{
  "n_mels": 80,
  "win_length": 400,
  "num_classes": 2,
  "batch_size": 64
}
Rows from block 2, named by matrix and row number. Each number is 128 + 24 x the weight over its row's rms, rounded and kept within 0 to 255. All counts start at 0. After the name is the row's rms in percent of the matrix's.
# convs0: first depthwise width-13 conv, stride 2 (model.blocks.2.convs.0.weight, 128x1x13), a 13 kernel
convs0.0 130 [119  98 110  97  98  94 113 130 142 143 159 158 154]
convs0.1 096 [136 109 102 100  99 125 114 139 143 160 168 163 146]
convs0.2 097 [106 104 137 121 121 115 130 110 107  85  88  94 101]
convs0.3 110 [132 148 141 163 156 172 148 168 133 154 118 133 136]
convs0.4 114 [100  86 109  97 141 124 146 137 158 148 148 157 149]
convs0.5 075 [118 126 106 133 127 142 145 184 120 172 106 152 139]
convs0.6 101 [149 180 154 141 122 125 106  94 107 111 105 107 118]
convs0.7 130 [128 142 124 127 120  92  94  85 116 124 134 161 169]
convs0.8 093 [139 135 148 159 148 119 104  93  98  81 118 108 120]
convs0.9 124 [103  85  96  95 109 110 131 117 129 158 143 154 145]
convs0.10 144 [137 152 147 165 162 172 160 153 129 145 119 124 124]
convs0.11 077 [ 96  96  92 105 114  89 132 123 154 132 138 151 151]
convs0.12 128 [103  84 102  82 107  99 115 105 137 129 130 126 128]
convs0.13 119 [106  95  94 105 140 161 154 158 151 148 124 120 107]
convs0.14 086 [132 144  96 124  85 117 122 143 139 144 149 177 155]
convs0.15 063 [118 117 114 131 128 155 113 189 128 170 147 132 114]
convs0.16 075 [156 176 145 149 133 117 133 108 106 107 129 153 167]
convs0.17 095 [140 167 130 159 127 141 108  85  88 101 122 119 135]
convs0.18 065 [ 76 101 105  96  98 101 120 121 113 116 122 146 120]
convs0.19 091 [105  90  93 110 105 110 120 144 125 143 156 140 168]
convs0.20 096 [113 124 102 135 133 144 121 142 134 177 159 172 154]
convs0.21 147 [124 140 144 164 146 161 156 174 143 158 143 141 132]
convs0.22 065 [120 125 110 129 103  87 107 132 110 159 165 158 155]
convs0.23 107 [118 144 136 150 140 167 151 159 148 147 119 114  79]
convs0.24 092 [102 100 116 112 113  92 126  99 126 139 160 158 162]
convs0.25 078 [154 140 161 120 115 121 117 118 110 133  93  94  79]
convs0.26 128 [137 166 146 165 155 132 118 116 101  94 103 100 129]
convs0.27 135 [125 110 110  89 108 121 134 161 162 156 167 142 133]
convs0.28 079 [131 144 143 117  96  98  98 106 100 102 135 142 172]
convs0.29 097 [124 130 137  96 104  98 115  81  99 100 118 100 130]
convs0.30 126 [141 158 159 161 157 168 140 162 148 139 128 123 124]
convs0.31 135 [110 111 122  96 106  95 110 111 122 125 160 163 165]
convs0.32 087 [ 99 109 114 130 114 154 142 139 137 160 151 173 164]
convs0.33 139 [105 106 119  98 114 108 124 134 154 144 155 170 166]
convs0.34 085 [173 161 157 159 142 143 140 156 128 157 139 143 126]
convs0.35 060 [ 98 106 114 117 160 118 148 133 154 113  97  79 123]
convs0.36 091 [129 109 118 100 131  83 121  98 124  92 119  88 112]
convs0.37 080 [108 110 122 112 154 159 167 158 155 141 101 105 112]
convs0.38 078 [102  77  83 106 114 144 130 142 127 115 131 130 159]
convs0.39 112 [148 141 153 123 142 108 121  96 109  88 112  83 108]
convs0.40 118 [151 156 151 128 120 111 101  81  95 102 116 116 142]
convs0.41 080 [ 79 101  79 107 105 130 119 145 138 142 114 133 132]
convs0.42 070 [117 100  98 138 147 171 143 152 131 130  79 131 141]
convs0.43 124 [138 145 156 155 143 150 122 107  89  95 101 127 160]
convs0.44 113 [115 132 127 134 135 154 161 146 139 117 101  75  91]
convs0.45 064 [184 161 125 129 117 109 143 124  97 103 102 112 135]
convs0.46 082 [132 124 103 124 126 163 168 183 134 154 119 127 115]
convs0.47 116 [171 164 138 149 141 122 110  95 107  97 115 108 113]
convs0.48 101 [130 147 145 140 119 111  88  99 109 138 147 176 156]
convs0.49 078 [131 119 101 112 109 140 175 147 180 134 134 109 114]
convs0.50 095 [143 162 141 177 129 156 129 170 144 146 127 148 132]
convs0.51 082 [159 131 142 160 140 133 124  95  92  81 105 135 129]
convs0.52 120 [127 155 145 169 157 164 153 163 126 137 127 105 116]
convs0.53 106 [109  84 115  97 121 123 147 131 123  98 120  93  91]
convs0.54 147 [106  79 110  94 101 108 132 137 145 132 137 157 153]
convs0.55 138 [102  81 123 103 128 107 124 130 139 151 140 163 165]
convs0.56 082 [150 111  93  96 109 138 148 117 120  78 114 108 145]
convs0.57 073 [149 150 139 122 138 122 123 102 101  98 108  69 119]
convs0.58 080 [132 125 119 106 104 113 140 155 158 186 148 123 104]
convs0.59 065 [126 145 111 129 118 140 137 136 147 170 152 174 169]
convs0.60 053 [116 177 159 152 134 164 112 134 120 128  92 109 120]
convs0.61 097 [101  74 140 105 150 131 143 138 148 112 120  88 117]
convs0.62 135 [118 116 132 143 147 154 152 167 152 163 158 154 150]
convs0.63 069 [129 110 118  91 105 119 126 139 139 162 173 151  94]
convs0.64 133 [ 97  92  91  97 126 130 141 157 146 159 145 147 133]
convs0.65 074 [138 118 106 122  79 104  81 130 115 138 109 159 134]
convs0.66 070 [141 135 136 105 116 133 115 154 126 124 122  73  77]
convs0.67 073 [143 143 142  75 129  87 103 116 125 126 160 151 127]
convs0.68 146 [109 108 125 104 111  99 115  89 101  92  97 108 124]
convs0.69 071 [160 155 101  91  86 107 133 122 114 112 101 125 143]
convs0.70 073 [159 120 131 102 115 103  94  86  86 122 135 117 118]
convs0.71 102 [103  90 114  79 125 104 121  94 141 115 148 129 144]
convs0.72 086 [ 95 106 112 135 144 139  97 112  83 112 136 154 159]
convs0.73 042 [109 150 143 114 150 118 140  96 104  83 137 117 169]
convs0.74 060 [166 159 147 159 135 133 123 114 128  88 122 101  96]
convs0.75 090 [153 126 130 100 101  78 112  86 116 134 152 123 135]
convs0.76 074 [116 124 101 102 103 150 147 159 167 162 151 143 131]
convs0.77 073 [126 164 149 187 157 154 121 140 123 125 117 146 121]
convs0.78 151 [104  85 108  95 115  95 108  96 105 115 120 137 136]
convs0.79 075 [144 136 117 131 143 161 145 183 140 165 126 148 105]
convs0.80 084 [ 86 115 148 144 163 151 150 120  96 107 149 141 151]
convs0.81 058 [143 126 129 136 146 146 182 162 148 132  97 105 105]
convs0.82 117 [ 78  82 113 112 133 129 145 146 149 145 152 145 139]
convs0.83 125 [123 101 121  89 115  81 114 101 122 112 139 150 160]
convs0.84 130 [123 134 120 115  98 103  88 121 132 163 147 177 136]
convs0.85 097 [143 145 131 133 121 167 132 178 136 143 120 122  78]
convs0.86 100 [102 109 133 138 170 157 150 125 128 114  96  95  98]
convs0.87 083 [ 86  96 122 134 128 170 137 161 133 129 102 149 106]
convs0.88 071 [122 114 105 125 154 163 178 164 144 140 145 131 147]
convs0.89 085 [123 127 143  99 136  99 129  76 110  99 115  95 109]
convs0.90 085 [152 164 176 150 133 103 125 102 135  99 127 107 139]
convs0.91 136 [ 97  85  96 116 141 131 137 142 147 158 144 159 151]
convs0.92 043 [135 131 134  81 107 108 139  96 141  98 142 150 166]
convs0.93 077 [123 117 138  90 121  92 106  89 120 109 157 133 162]
convs0.94 110 [150 161 164 141 136 123 118 107  96  88  96 136 137]
convs0.95 080 [144 134 162 155 134 108 116  88  94  85 128 119 121]
convs0.96 084 [117 147 141 146 133 157 133 121  76  86  96 126 123]
convs0.97 085 [169 159 138 113 112  91  89 120 113 132 115 144 154]
convs0.98 104 [126 102  99  66 107  92 115 116 128 129 136 136 132]
convs0.99 125 [120 135 137 142 127 117  91 104 112 123 154 171 175]
convs0.100 113 [121 142 130 148 155 160 154 144 121 113 110  95  78]
convs0.101 110 [133 131 143 125 148  99 100  89  97 130 160 146 165]
convs0.102 083 [138 120 104 103 107  86  91  94 121  97 117 113 122]
convs0.103 108 [109 133 157 160 164 150 146 122 112 106 107  87 115]
convs0.104 091 [129 150 151 169 136 159 127 162 134 168 111 139 104]
convs0.105 083 [159 100 155 108 130  85 113  95 122 117 143 116 159]
convs0.106 094 [130 149 133 150 135 150 140 165 150 159 141 176 151]
convs0.107 141 [121 145 151 165 165 169 140 111 103 101 113 114 129]
convs0.108 109 [103 112 118 118 155 156 165 154 150 116 111  87 112]
convs0.109 162 [113  95 110  88 111  92  99 101 100 118 118 131 120]
convs0.110 065 [118 111 145 150 160 151 145 152 115 129 120  70 110]
convs0.111 142 [122 109 115 103 113  88 108  90 119  89 120  97 129]
convs0.112 085 [ 93  89 127 128 113 132 123 112 123 126 130 179 168]
convs0.113 088 [110 114 104 138 123 155 142 163 137 172 154 156 154]
convs0.114 118 [114 109 104  96  95  93 106 124 123 144 141 161 160]
convs0.115 097 [101 112 121 135 156 179 152 166 141 154 133 132 118]
convs0.116 072 [111 137 149 131 143 162 148 156 150 176 137 160 140]
convs0.117 102 [120 149 136 153 127 163 141 156 148 168 147 165 149]
convs0.118 104 [139 153 125 143 130 170 130 169 151 161 158 151 136]
convs0.119 140 [136 167 139 166 110  96  92 102 139 145 142 143 114]
convs0.120 087 [ 80  97 100 123 122 166 140 126  94 131 103 121 123]
convs0.121 060 [123 173 121 149 105 136 108 122 122 115 125 150 185]
convs0.122 081 [131 101 119  83 103 111 114  95 133 102 115 100  99]
convs0.123 092 [135 155 152 166 156 161 135 144 112 132 116  99  93]
convs0.124 112 [135 109 115 105 110 125 137 157 166 172 151 158 145]
convs0.125 112 [129 147 132 146 147 175 146 180 131 158 137 143 123]
convs0.126 031 [150 178 148 122 108 122 133 112  93 121 121  92 101]
convs0.127 087 [126 130 128 162 145 162 163 168 160 147 132 115 108]