config = dict(
    train_examples=26041,
    time_shift_ms=50,
    input='mfcc',
    targets=['voice'],
    num_classes=2,
    kernel_size=13,
    mixing='mixup',
    label_smoothing=0.2,
    init='torch_default',
    optimizer='adamw',
    steps=40000,
    weight_decay=0.04,
)
Rows from block 2 of a small sound classifier, named by matrix and row number. Rows with one number belong to one channel. Each number is 128 + 24 x the weight over its row's rms, rounded and kept within 0 to 255. All counts start at 0.
Before each channel's rows are labels from the 100 clips, of 14976, where the channel reaches its highest value: "top examples" is what is common among them; "loudest" is the band of the loudest frequency at the time of the peak. Only what is clearly more common there than usual is listed. The data: short read English sentences (LibriTTS-R).
# convs1: first pointwise conv (model.blocks.2.convs.1.weight, 192x128x1), inputs 0-127
# convs3: second pointwise conv (model.blocks.2.convs.3.weight, 192x192x1, transposed), outputs 0-191

top examples: voice: female
loudest: 250 to 500 Hz
convs1.104 [123 116 147 158  98 127 136 119 134  41 139  92 163 120 145  88 152  54 121 124 101 126 126 148 156 169 128  90 145 124 107 129 101  91 165 109 134 124 132 129 139 101 136 155 138 167 136 125 147 148 136 116 116 127 133 103  85 116 109 144 131 109 152 112 134 148 137 126  95 134 104  94 138 122 139 139  90 151 122 103 123 160 131 127 166 170 107 144 124 110 131  91 115 169 121  89 111 114 112 176 135 160  98 115 156 127 132 104 106 152 130  98 130 109 103 158 111 142 117 119 106 149 171 163  95  92 148 127]
convs3.104 [105 120 134 121 104  68 113 151 143 140 106 123 100 126  63 134 132 107  85 108 140 135 130 157 117 105 135 104 144 183 141 129 129  87 178  94 148 129 114 139 168 113 122 114 142 150  99 182 121 156 144 134 140 100 119 103 126 115 128 108  98  88 149 106 133 136 134 129  80 131 143 122 111 157 147 115 120 109 108  94 114 112 150 111 143 150 119 112 111 153  90  93 101 140 123 113 130  89 162  96 111 109 103 145  86  85 116 140 105 119 151 137 130 131  97 139 112 139 108 127 125 138 128 117 107 114 145 116 142  74 111 128 138 126 166 139 125 124 140 114 116 148 105 145  61 125 151  61  85 109 158 128 133 137 115 115 144 128  96  69  88 143 120 136  92 134 141 128 146 116  95 116 142  93  92 130 112  93 135 104 140 127  63 131 137  71 125 129 122 140 113  86]

top examples: voice: female
loudest: 500 to 1000 Hz
convs1.115 [ 99 141 158 111 119 121 144 166  88 134 122 126 138 125 119 121 103  99 120 102 129 123 141 152 110 117 134 122  96 129 127  93 112 137 136 117 140  88 130 138 126 112 150 107 115 160  81  68 106  93  78 120  94  93 158 120 135 135 133 139 125 141 102 107 130 134 119 159 162 127 153 141 131  78 147 118 125 122 141 179  91 150 135 105  95 138 116  94 125 130 113 107  94 157 120 100 132 131 130 108  88 116  82 130 125  89 133  87 127 175 164 162 113 120 100 130 107 111 171 191 141 154 169  80 118 144 128 122]
convs3.115 [115 133 195 103 130 147 140 154 114 135 120 124 152 138 170 141 166 126 132 121 127 136 141 113 128 116 125 143 132 137 121 116 116 125 119 129 113 154 106 154  95 146 120 116 143 126 125 116 113  98 163  73 136 143 135  99 137 122 137 134 121 178 129 136 135 123 126 119 110 118  62 139 143 123  98 140 135  90 132 173 174 139 168 133 149 157 136 171 144 161 155  97 121 113 133 148 144 126 103  81 161 152 127 164 168 109 131 120 127 172 174 130 123 125 124 110 150  96  97 153 128 183 148 144 116 123 182 130 122 142 144 156 123 142 106 117  47  88 139 114 112  77 134 111  97 135 128 134 162 174 135  98 140 118 179 149 110 108 135 138 116 172 107 181 150 129 153 130 146  92 106 154 124 133 117 161  87 120 132 140 128 139  89 107  95 126  88 104 131 122 119 154]

top examples: voice: female
loudest: 250 to 500 Hz
convs1.156 [141 117 138 118 125 129 202 141 125  64 122  59 124 156 146 104 136  98 143 148 116 123 129 142 122  94  72 105 154 133 105 128 121 143 172  98 143 127 117 149 157  74 107 153 118 160 122 129 134 100  96 116 130  95  83 155 134 118 100 113 134 124 141 124 112 158 130 138 130 133 166 142 143 142 139 118 112  83 128 124 131 114 118 170  94 105 142 122 130  84 130 118 164 128  97 114 135 125 156  91 135 150 104 130 130 123 109  87 114 150 115 131 161 124 149 160 109 139  74  83 147 110 144 169 132 136 146 113]
convs3.156 [ 80 124  59 111 110 133 163 140 168 100 123 157 163 154  73 122 143 116 153 116 151 152 126 157 172 127 115  86 119 148 163 119 114 160 122 145 165  91 115 112 114  96 112 151 135 109 118 145  96 138 110 142  93 117 100 112 120 162 103 126 115 174 148 120 145 102 104 128 119 125 131 130 139 117 147 115 120 140 138 129 127  80 147 104 139 126 104  92  95 184 100 125 129 100  98 135 156 134 126  78 133 125 139 117 100 104 143 130 135 179 142 107  88 152 110 126 114 141  98 123 124 134 120  86 127 132 142 113 157 111 129 114 132 150 149 115 142 149 156  83 162 167 131 124 118 131 104  93  93  60 110  98 105 140 134  93 103 171 173 112 117 163  87 142 129 114 123 116 126 151 127 132 111 172 141 125 171 110 137 137 151 124 149 134 170  94 146 133 114 147 102 113]

top examples: voice: female
loudest: 250 to 500 Hz
convs1.161 [114 123 135 120 121 166 120 117 103 140  81 124 176 122 128 136 144 135 150 142  97  79 124 141 151  99 105 109 110 136  79 129 103 116 134 100 123 144 133 151 136 140 104 105 171 130 136 125 134 157  45 134 123 106  85 137 131 160 114 134 103 124 108 141 123 135 146 154 149 135 120 140 120 124 127 119 135 123 136 122  98 139 144 162 167  90 130 125 166 123 122  92 134 128 142 126  82 124 177 123 130 129 107 125 104 116  77 130 115 187 100 151 113  95 137 143  94  93 103 141 162 130 211 126 145 152 101 135]
convs3.161 [151 132 110 132 144 156 138 111 119 120 129 112 112 121 146 147 121 117 100 131 143 144 127 157 128 122 156 151 169  85 106 131 162 134 147 134 157 141 139 140 124 108 132 156 105 134 154 138 169 113 170 131 106 159 129 153 152 143 116  94 135 106 168 125  91 186 142 143 162 128 122 138 132 150 121 118 185 179 155 102 105 153 115 125 115 183 163 128 112  69 147 123 152 129 156 121  69 127 115 161 142 127 141 113 131 168 108 113 168  86 104 144 137  75 111 127 148 127 156 104 117  94 109 130 118 140  66 103 150 119 117 105 105 109 137 101 157  59 100 165 114 127 128 120 162 135 134 138 123 117 130 152  93 135 116 171 121 156 145 146 155 100 148  72 104 136 100 129 123 144 150 157 131  91 110 129 118 159 127 149 140 127 146 139 145 140 134 143 154 129 192 124]

top examples: voice: female
loudest: 250 to 500 Hz
convs1.38 [150 121 123 175 115 145 135 173 132 100 135  94 153 103  54  87 106 101 180 142 124 129 121 122 112 168 120 132 173 114  77 170 151 160 145 121 152  98 115 146 139 109 156 147 126 147 119 100 109 110 122 103 105  97 138 154 158 134 131 157 109 118 162 116 154 144 148 126 117 111 157 102 178 113 148 145  82 121 204 111 114 109 103 151 138 108 142 112 137 147 145 134 135 113 100 129 142 135 145 109 111 109 129 103 117 145 160 133 129 160 137 132 173 134 108 166 118 153  91 126 163 131 122 132 125 133 130 125]
convs3.38 [ 88  91 113 131 137 112 108 129 126 155 134  82 149 123 127 139 120 121 133 101 122 144  99 107 109 163  87 119 119 146 106 145 116 110 102  92 107 106 115 111  99  81  92 130 105  51  87 130 166 113 148 136 112 147  79 161 116 121 114 147 141 116 121 112 134 143 158 114 116 151 104 105 143 128  99 166 132 161 123 120 153 108 104 118 107  99 103 115 133 139 148 124 152  75 144 124 165 167  91 118 108 115 156 112 169 143 162 148 120 148 123 157 150 103 122 135 121 133 135 140 157 133 140  98 125 121 137 145 130 160  99 144 118  92 153 128 106 142 129 102  52  91 125 129 107 112  91 147 129 101  59 120 119 118 131 129  71  98 105 124 139 107  99 130 102  87  88 129 150 133 120 133 141 124 127 121 105 136 100 124 160 114 105 122  76 144  71 154 148 122 152 145]

top examples: voice: female
loudest: 500 to 1000 Hz
convs1.105 [122 122 148 132 127 121 128 121 135 158 134 131 125 143 154 112 156 133 189 160 107 106 154 119 124 119 135 106 107 135 144 109 142 110 127 114 151 134 140 138  89 122 140 118 217 141 136 128  93 142 114 147 156 171  85 111  81 107 111 142 154  88  87 149 139 148 169 114 100 100 135 114 112  96 106 138 128 120  95  96  76 116 162 113  67 160 111 117 128 129 132 117 115 113  86 100 115 113 146 118 110 125 128 157 124 153 122  73 137 138 147 146 125 107 126 102 142  95  90 173 126 144 126 114 175 148 126 139]
convs3.105 [111 117 172 132 110 118 105 109 154 116 105 104 123 149  97 155 163 109 136 124 134 152 151 129 135 128 123 115 126 111 104 109 145 103 132  82 108  85  99 124 148 144 100 104  92 106 125  99 123 130 134 137  91 147 113 110 126 126 135  98 109 165  65 138 121 104 144  98 110 124 163 129 125 111 119 112 113 111 108 187 124 108 155 170 145 115 102 134 151 141 101  85 127 121  86 115 157 142 115 163 163 129 105 144  65 104 133  71  74 159 140 141 118 151 139 122 120  94 109  76 152 175 110 116 113 115 124 126  97 100  97 157 131 123  89 146 135 139 189  95 148 147  78 114 128 141 110 140 100  96 112  91 165 106 133 103 131 122 125 144 104 117 110 133 126 137 100 117 143 154  97 107 154 107 122 140 162 170 143  91 108 145 116 125 126  95 138  94 146 116 121  94]

top examples: voice: female
loudest: 250 to 500 Hz
convs1.124 [145 176 142 134 159 128 185 137 139  97  90  75 153 156 115 125 105 176 105 157 161 134 129 154 132 127 173 157 130 139 104 162  97 136 167 146 155 166 111 130 103 125 182 138 161 145 109 129 127 126 127 108  90 116 147 111  92 117 118 102 113 126 116 148 160 125  91 155 103  97 139 180 166 167 151 151 139 105 103 139 135 150 138 133 142  93 147 150 108 119 113 144 106 153 137 140 134 121 105 136 125 156 122 142 144 140 123  91 141 141 104 125  76 114 172 101 124 128 139 151 157 131 145 139  82 119 116 126]
convs3.124 [139 117 192 206 138 123 149 147 136 159 126 137 113 143 113 183 142  88 123 116 154 145 133 106 146 116 195 144 129 172 111 155 151 139 116 103 120 117 121 125 145 146 160 114 127 139 145 122 149 119 161 145 149 153 126 127 147  75 130  97 128 106 113 164 127 163 157 123 127 147 130  75 128 135 118 128 161 138 125 146 128 120 113  90 125 117 119 101 165 117 153 145 121 156 164 143 154 122 164 150 117 141 108 130 134 157 150  85 134 121  90 163 146 128 151 136 158  89 119 101 156 131 138 144 144 145 111 141 158  93 168 141 147 182 135 141 151 147 140 138 117 130 106 148 173 133 109 170 131  92 145 186 209 108  97 112 104 101  85 132 145 144 114  92 126 136 160 134 146 179 140 123 159 123 121 128 145 125 141 135 122 128 126 116 140 117 139 104 129 128 149 153]

top examples: voice: female
loudest: 250 to 500 Hz; 500 to 1000 Hz
convs1.75 [126  90 160 150  68 104 101 127 117 107 106 117  98 145 160 113 124 123 159 147  87 145 136 165 134 116  77  92  89 124 134  77 138 101 148 117 139 151 135 117 162  96  82 137 175 151 137  88 104 144 112 149 117 147  96 142 150 161 142 140 150  83  93 155 109 134 147 156 141 127 151 116  86 117 122 155 130 130 108 143 127 152 118 124 110 133 119 163 118 113 103 120 123 122 129 110 143  95 182  68 112 128 101 163 149 134  92 116 104 146 126 116 156  88 125 144 130 102 101 116 101 143 147 128 132 151 114 120]
convs3.75 [ 93 109 100 133 160  95 103  89 140  79 110 105 110 171 115  61 126 134 145 120 108 143 170 145 139 131  96 155 106 148 168 113 143 124 144 122 154 119  97  99 129 134 102 157 109 154 105 136  88 143 127 143 106 134 126  94 105 157 132 105 102 126 149 128 121 114 117 122  92 128 150 109 137 126  98  99 101 132 188 119 188 119 169 146 133 137 119 135 107 140 120 119 139 112 106 153 177 119 131  72 148 131 126 140 122  87 165 120 110 162 146 111 126 152 104 131 131 166  79  96 101 151 134 123  94 153 159 122 146 127 114 113 113 132 144 134 106 106 142 116 145 144 101 114 112 134 124  61 159 142  77 129 132 104 138 115 122 168 153 153 134  97 132 150 126  89 119 110 109 152 114 180 134 122 119 157 124 116 170 145 166 151 141 123 136 134 127 113 162 174  90 102]

top examples: voice: female
loudest: 500 to 1000 Hz
convs1.33 [128 118 128 114  96 145 127  82 111  81  97 102 119 153 126  92  98 127 119 124 128 127 130 132  90 153 162 158 167 116 100 138 151 156 121 146 115 153 140 154 119 128  59  98 134 124 143 109 116 158 119 158  86 120 126 143 114 115 177 121 136  88 122 112 110 127 122 127 126 160 143 145  82  92 108 123  91 135  89 141 150 124  97 131 146 137 148 120 170  77 129 151 130 164 117 128 142 107  82 136 144 140 136 123 132 164 153  93 117 110  74 161 134 128 129 109 118 141 105 100 175 155 123 146 112  80 129  92]
convs3.33 [110 114 105 141 117  97 122 138 105 110 108 108  94 122 128 164 154 118 135 125 116 128 167  67 155  85 123 153 132 162 148 134 141 125 141  89 138 122 109  82 134 113 169  88  96 171 155 143 110 144  89 137 119 107  86 100 115 125 120  91 111 143  76 154 116 136 132 142 125 105 109 104 124  82 114 143 150 124 111  77 109 136 124 142 135 138  76 106 144 130 122 150 142 177 122 117  69 103 156 124 144 140  89 139 104 129  97 117 108  80 151 141 157  88  94  99  99 117 115 137 113 100 135 126 165 138 134 120 118 127  35 140 111 128 155 146 131 172 103 153  88 135 123 104 135 133  96 132 106 103 113 128 143 170 136 167 123 134 124 135 148 145 136  95 134 115 133 106 151 120 109  88 123 132 103 122 120 147 120 109 118  81 110 112 112 127  94 146  96 126 145 139]

top examples: voice: male
loudest: 500 to 1000 Hz
convs1.17 [ 98 154 128 113 120 101 128 126 124 137 123 108 133 160 130 123 137 147 112  70 111 119 117  95  98 176 147 121 118  71 131 100 126  77 132 157 173 110 107 173 139  94 142 171 128 127 105 110 116 147 169 107 111 113 142  87 169 126 119 136 161 119 123 101  90 122 124 156 124 174 119 135 100 142 148 141 100 141 108 129 142 148  74  81  94 161 135 115 151 131 110 149 123 155 131  94 100 123  84 129 149 147 114 140 152 119 157 157 116  90 121  95  90 152 103 106 134 134 162 122 134 117  99 123 101 121 119 100]
convs3.17 [147 153 125 120  95 124 129 159 147  84  98 129 136 128 141 117 128 122 132 144 158 143 149 143 128  95 107 143 146 138 163 108  81 132 154 142 110 111 101 132 119 150 166 165 164 134 167 122 152 159  93 159 177 116 109 106  84 140 182 136 103 123 125 177 151  84 133 120 123  92 139 119 133 109 106  94 143 161  99 125 126  82 107 127 119  95  82 154 136 101 135 158 153 122  98 120 113 148 126  84 132 158 147 125 117  86 138 121 117 132 105  89 158 156 140 114  78  89 115 122 145  80 126 131 126 148 172  73 141 130 150 145 140  89 122 180 148 164 112 150  79 132  95  90 159 134 136 138 128 118 158 138 135  99 123 120 127 160 143 123 139 122 150 132 119 133 135  84 134 144 125  88 140 116 115 144 123 144 121 110 124  67 122 118 141 122 151 110  94  97 168 127]

top examples: voice: male
loudest: 4000 to 8000 Hz
convs1.102 [117 122 128 150  81 128 128 115 116 100 119 124 111 167 127 107 138 164 171 164 124 110 147 132 130 150 148  99 117 135 134 101 123  93 122 135 150 138 123 124 108 101 136 126 141 115 123 210 136 141 110  97 185 170  44  84 114 123 119 155 106 138 137 123 134 181 137 110  89 127 127  66 139 132 135  86  93 120  80 103 104 150 162 118 129 134 114 116 140 133 167 144 140 138  97  89 128 155 156 138 127 140 128  94 124 146 115 118 114 131 165 123 129 143 125 100 135 148  97 129  96 128 124 125 111 114 157 129]
convs3.102 [164 136 139 113 134 133 111 139 107 125 160 139 135 126 143  95  93 162 127 138 119  94 118 147 121 129 128 103 132 131 172 118 116 142 187 150 161 212 168 121 159 102 123 160 133 134 150 168 124 158 145 133 149 121 145 121 104 112 127 153 162 110 112 136 114 153  84 105 155 147 131  99 136 142 133 120 152 137 118  78 163 140 132 115 116 119 147 137  99 123 136 160 120 109 150 106 121 160  94 138 136 129 181 136 139 182 166 158 123 100 123 127 114 123 113 163 123 201 153 132 128 141 137 127 170 110 149 159 143 144 160 151 102 108 156 113 131 143 111 184 122 152 146 116 143 124 140 131 167 138 136 139 112 142 123 150 157 143 126 107 174 115 169 146 117 125 138 133  95 113 144 134  74 114 135 171 118  97 106 142 169 116 158 117 179 174 134 149 127 134 106 176]

top examples: voice: female
loudest: 250 to 500 Hz
convs1.111 [ 95 138 152 166 110 130 135 138  99 142  88 143 143 105 131 128 141 171 105 155 151 123 174  98 113 147 116 115 131 153 111 133  97  79 149 105 156 139 175 103 145 148 139  99 140 157 179  89  95 123 109  83 146 109 110 165 108 155 168 170 115 117 141  92 141 121 175 124 138 120 141 123 137 147 127 155 139 162 116 133 121 133 123 145 127  91 112 117 150  77 140 102 143 123 174 149 120 135 126 147 147  98 142 116 123 130 114 121 118  92  64 150 139 111 180 162 107 118 127 108 168 104 122 114 113 115 137 134]
convs3.111 [ 86  77 141 142 112 164 135 170 134  92 115 103  99 167 161  86 115 114  93 115 137  98 139 109 108  84 121 118 127 117 145 106 114 147 184 108 153 110  97 112 123 113 122 145 100 111  98 123 139 112 145  81 119 109 110 122 114 114 102 150  88 156 141 154 101 110 135 136  92 121 152 114 121 113 131 107  97 108 131 131 118 115 180 134 149 103  94 160 167 158 124 120 114  81 126 157 122 100 105 116 121 157  84 169 151  94 150 138 106 148 158 102 125 158 159 133 108 104  89 147 134 129 132  97  86 148  95  97 117 148 121 128 136 114 123 134 121 137 141 127 131  99 143 125  92 150 100  61 115 114  83  87 153 113 160 102  97  93 128 134 122 144 111  94 133 112 143 108 118 150 140 149 165 112 103 124 123  60 160 131 120 115 137 152 128 156 110 130 139 154 111 145]

top examples: voice: female
loudest: 250 to 500 Hz
convs1.182 [127 167 151 131 126 111 145 169  66 152 103 130 119 134 180 126 130 160 137 195 101 135 158 109  85 102 185 117 121 134 110 160 115 112 111 124 132 133 136  79 124 152 146  96 111 135 165 167  90 148 139 116 157 128  89 135 139 122 145 158 148  92 116 117 117 127 118 140 151 134 123  91 110 146 118 129 140 169 123 123 147 136 187 147 110  72 141 119 121  77 138 139  96 131 110 124 108 173 114 142 110 119 111 162 160 123 117 114  67 110 129 124 111 140 151 110 141 125 128 126 119 127 151 115 126 124 145 139]
convs3.182 [127 124 157 167 137 102 105 150 106 132 131 138 141 163 143 134 135 118 110 106 134 142 156 147 119 134  99 134 147 125 136 115 173 108 177  92 108 130 115 141 121 146 105 166 158 114 112 129 146 111 123 104 136 158 115 133 119 152 175 138 121 118 144 159 133 110 136 127 129 145 153  74 117 146  62 114  94  76 150 111 115  98 189 136 158 144  88 150 185 100  99 123  85  96 132 153 121 156 145 141 153 167 129 160  89 132 118 142 121 109 155 137 141 131 146 148 154 122 117  90 151 134 121 106  84 140 110 136  97  99 133 119  99 117 118 144  96 126 166 116 115 121 128 144  78 153 109 111 124 159 138 138 138 144 151 145 108  65 151 137 113 119 131 134  94  88 130 125  62 147 112 181 103 127 142 127 158 151 173 130 136 153 104 132 108 102 166 112  92 135 131 148]

top examples: voice: male
loudest: 250 to 500 Hz
convs1.172 [140 143 152 174 110 107 130 119 141 123 176 121 105 130 119 131 135 117 148 156 133   0 149  83 127 126 139 154 124 120 141 121 124 109 124 135  95 111 144 170  90 126 117 119 125 122 128  89  92 149 142 124 138 110 114 117 107 146 140 116 126 138 135 125 131 124 126 132 139 141 116 127 133  99 122 143 146 125  90  98 129 157 109 157 112 113 120 146  79 142 123 130 138  84  98 140 148 109 126 148 142 124 129 126 135 123 139 109 143 107 135 191 143  97 138 107 144 118 101 113 118 125 161 143 140  86 125 175]
convs3.172 [101 127 121 135  79 119 135 123 152 132 140 119 163 102 112 117 111 105  95 117 161  96 102 153 108 120 157 119 113 128 116  79 114 125 122 105 114  59 137 102 105 126 117 130 144 107 117  86 116 118 132 112 130 119  79  84 130 108 136 113 141 103 118 119 143 139 149 115 135 129 118  89  80 102 104 112 114 132  83 124  91  58  96  79 108 108 110 121 120 115  92 115  86  80 132 114 104 132  71 109 120 116 124 100 107 131 120 121 127 118  99 136  94 150 138 111 121  94 142 117 131 138 109  58  67 166 111 127  94 140 134 117 144 151  87 127 128 118 133  89 129 136 100 133 147 103  78 122 106 135 146 134 100  81  94 108  95 154 114  95  80 121  80  79 119 127 133 130 121  99 106 117 137 118 140 107 128 125 105  99 126 127 109 106 120 108 119 122 127 102 125 127]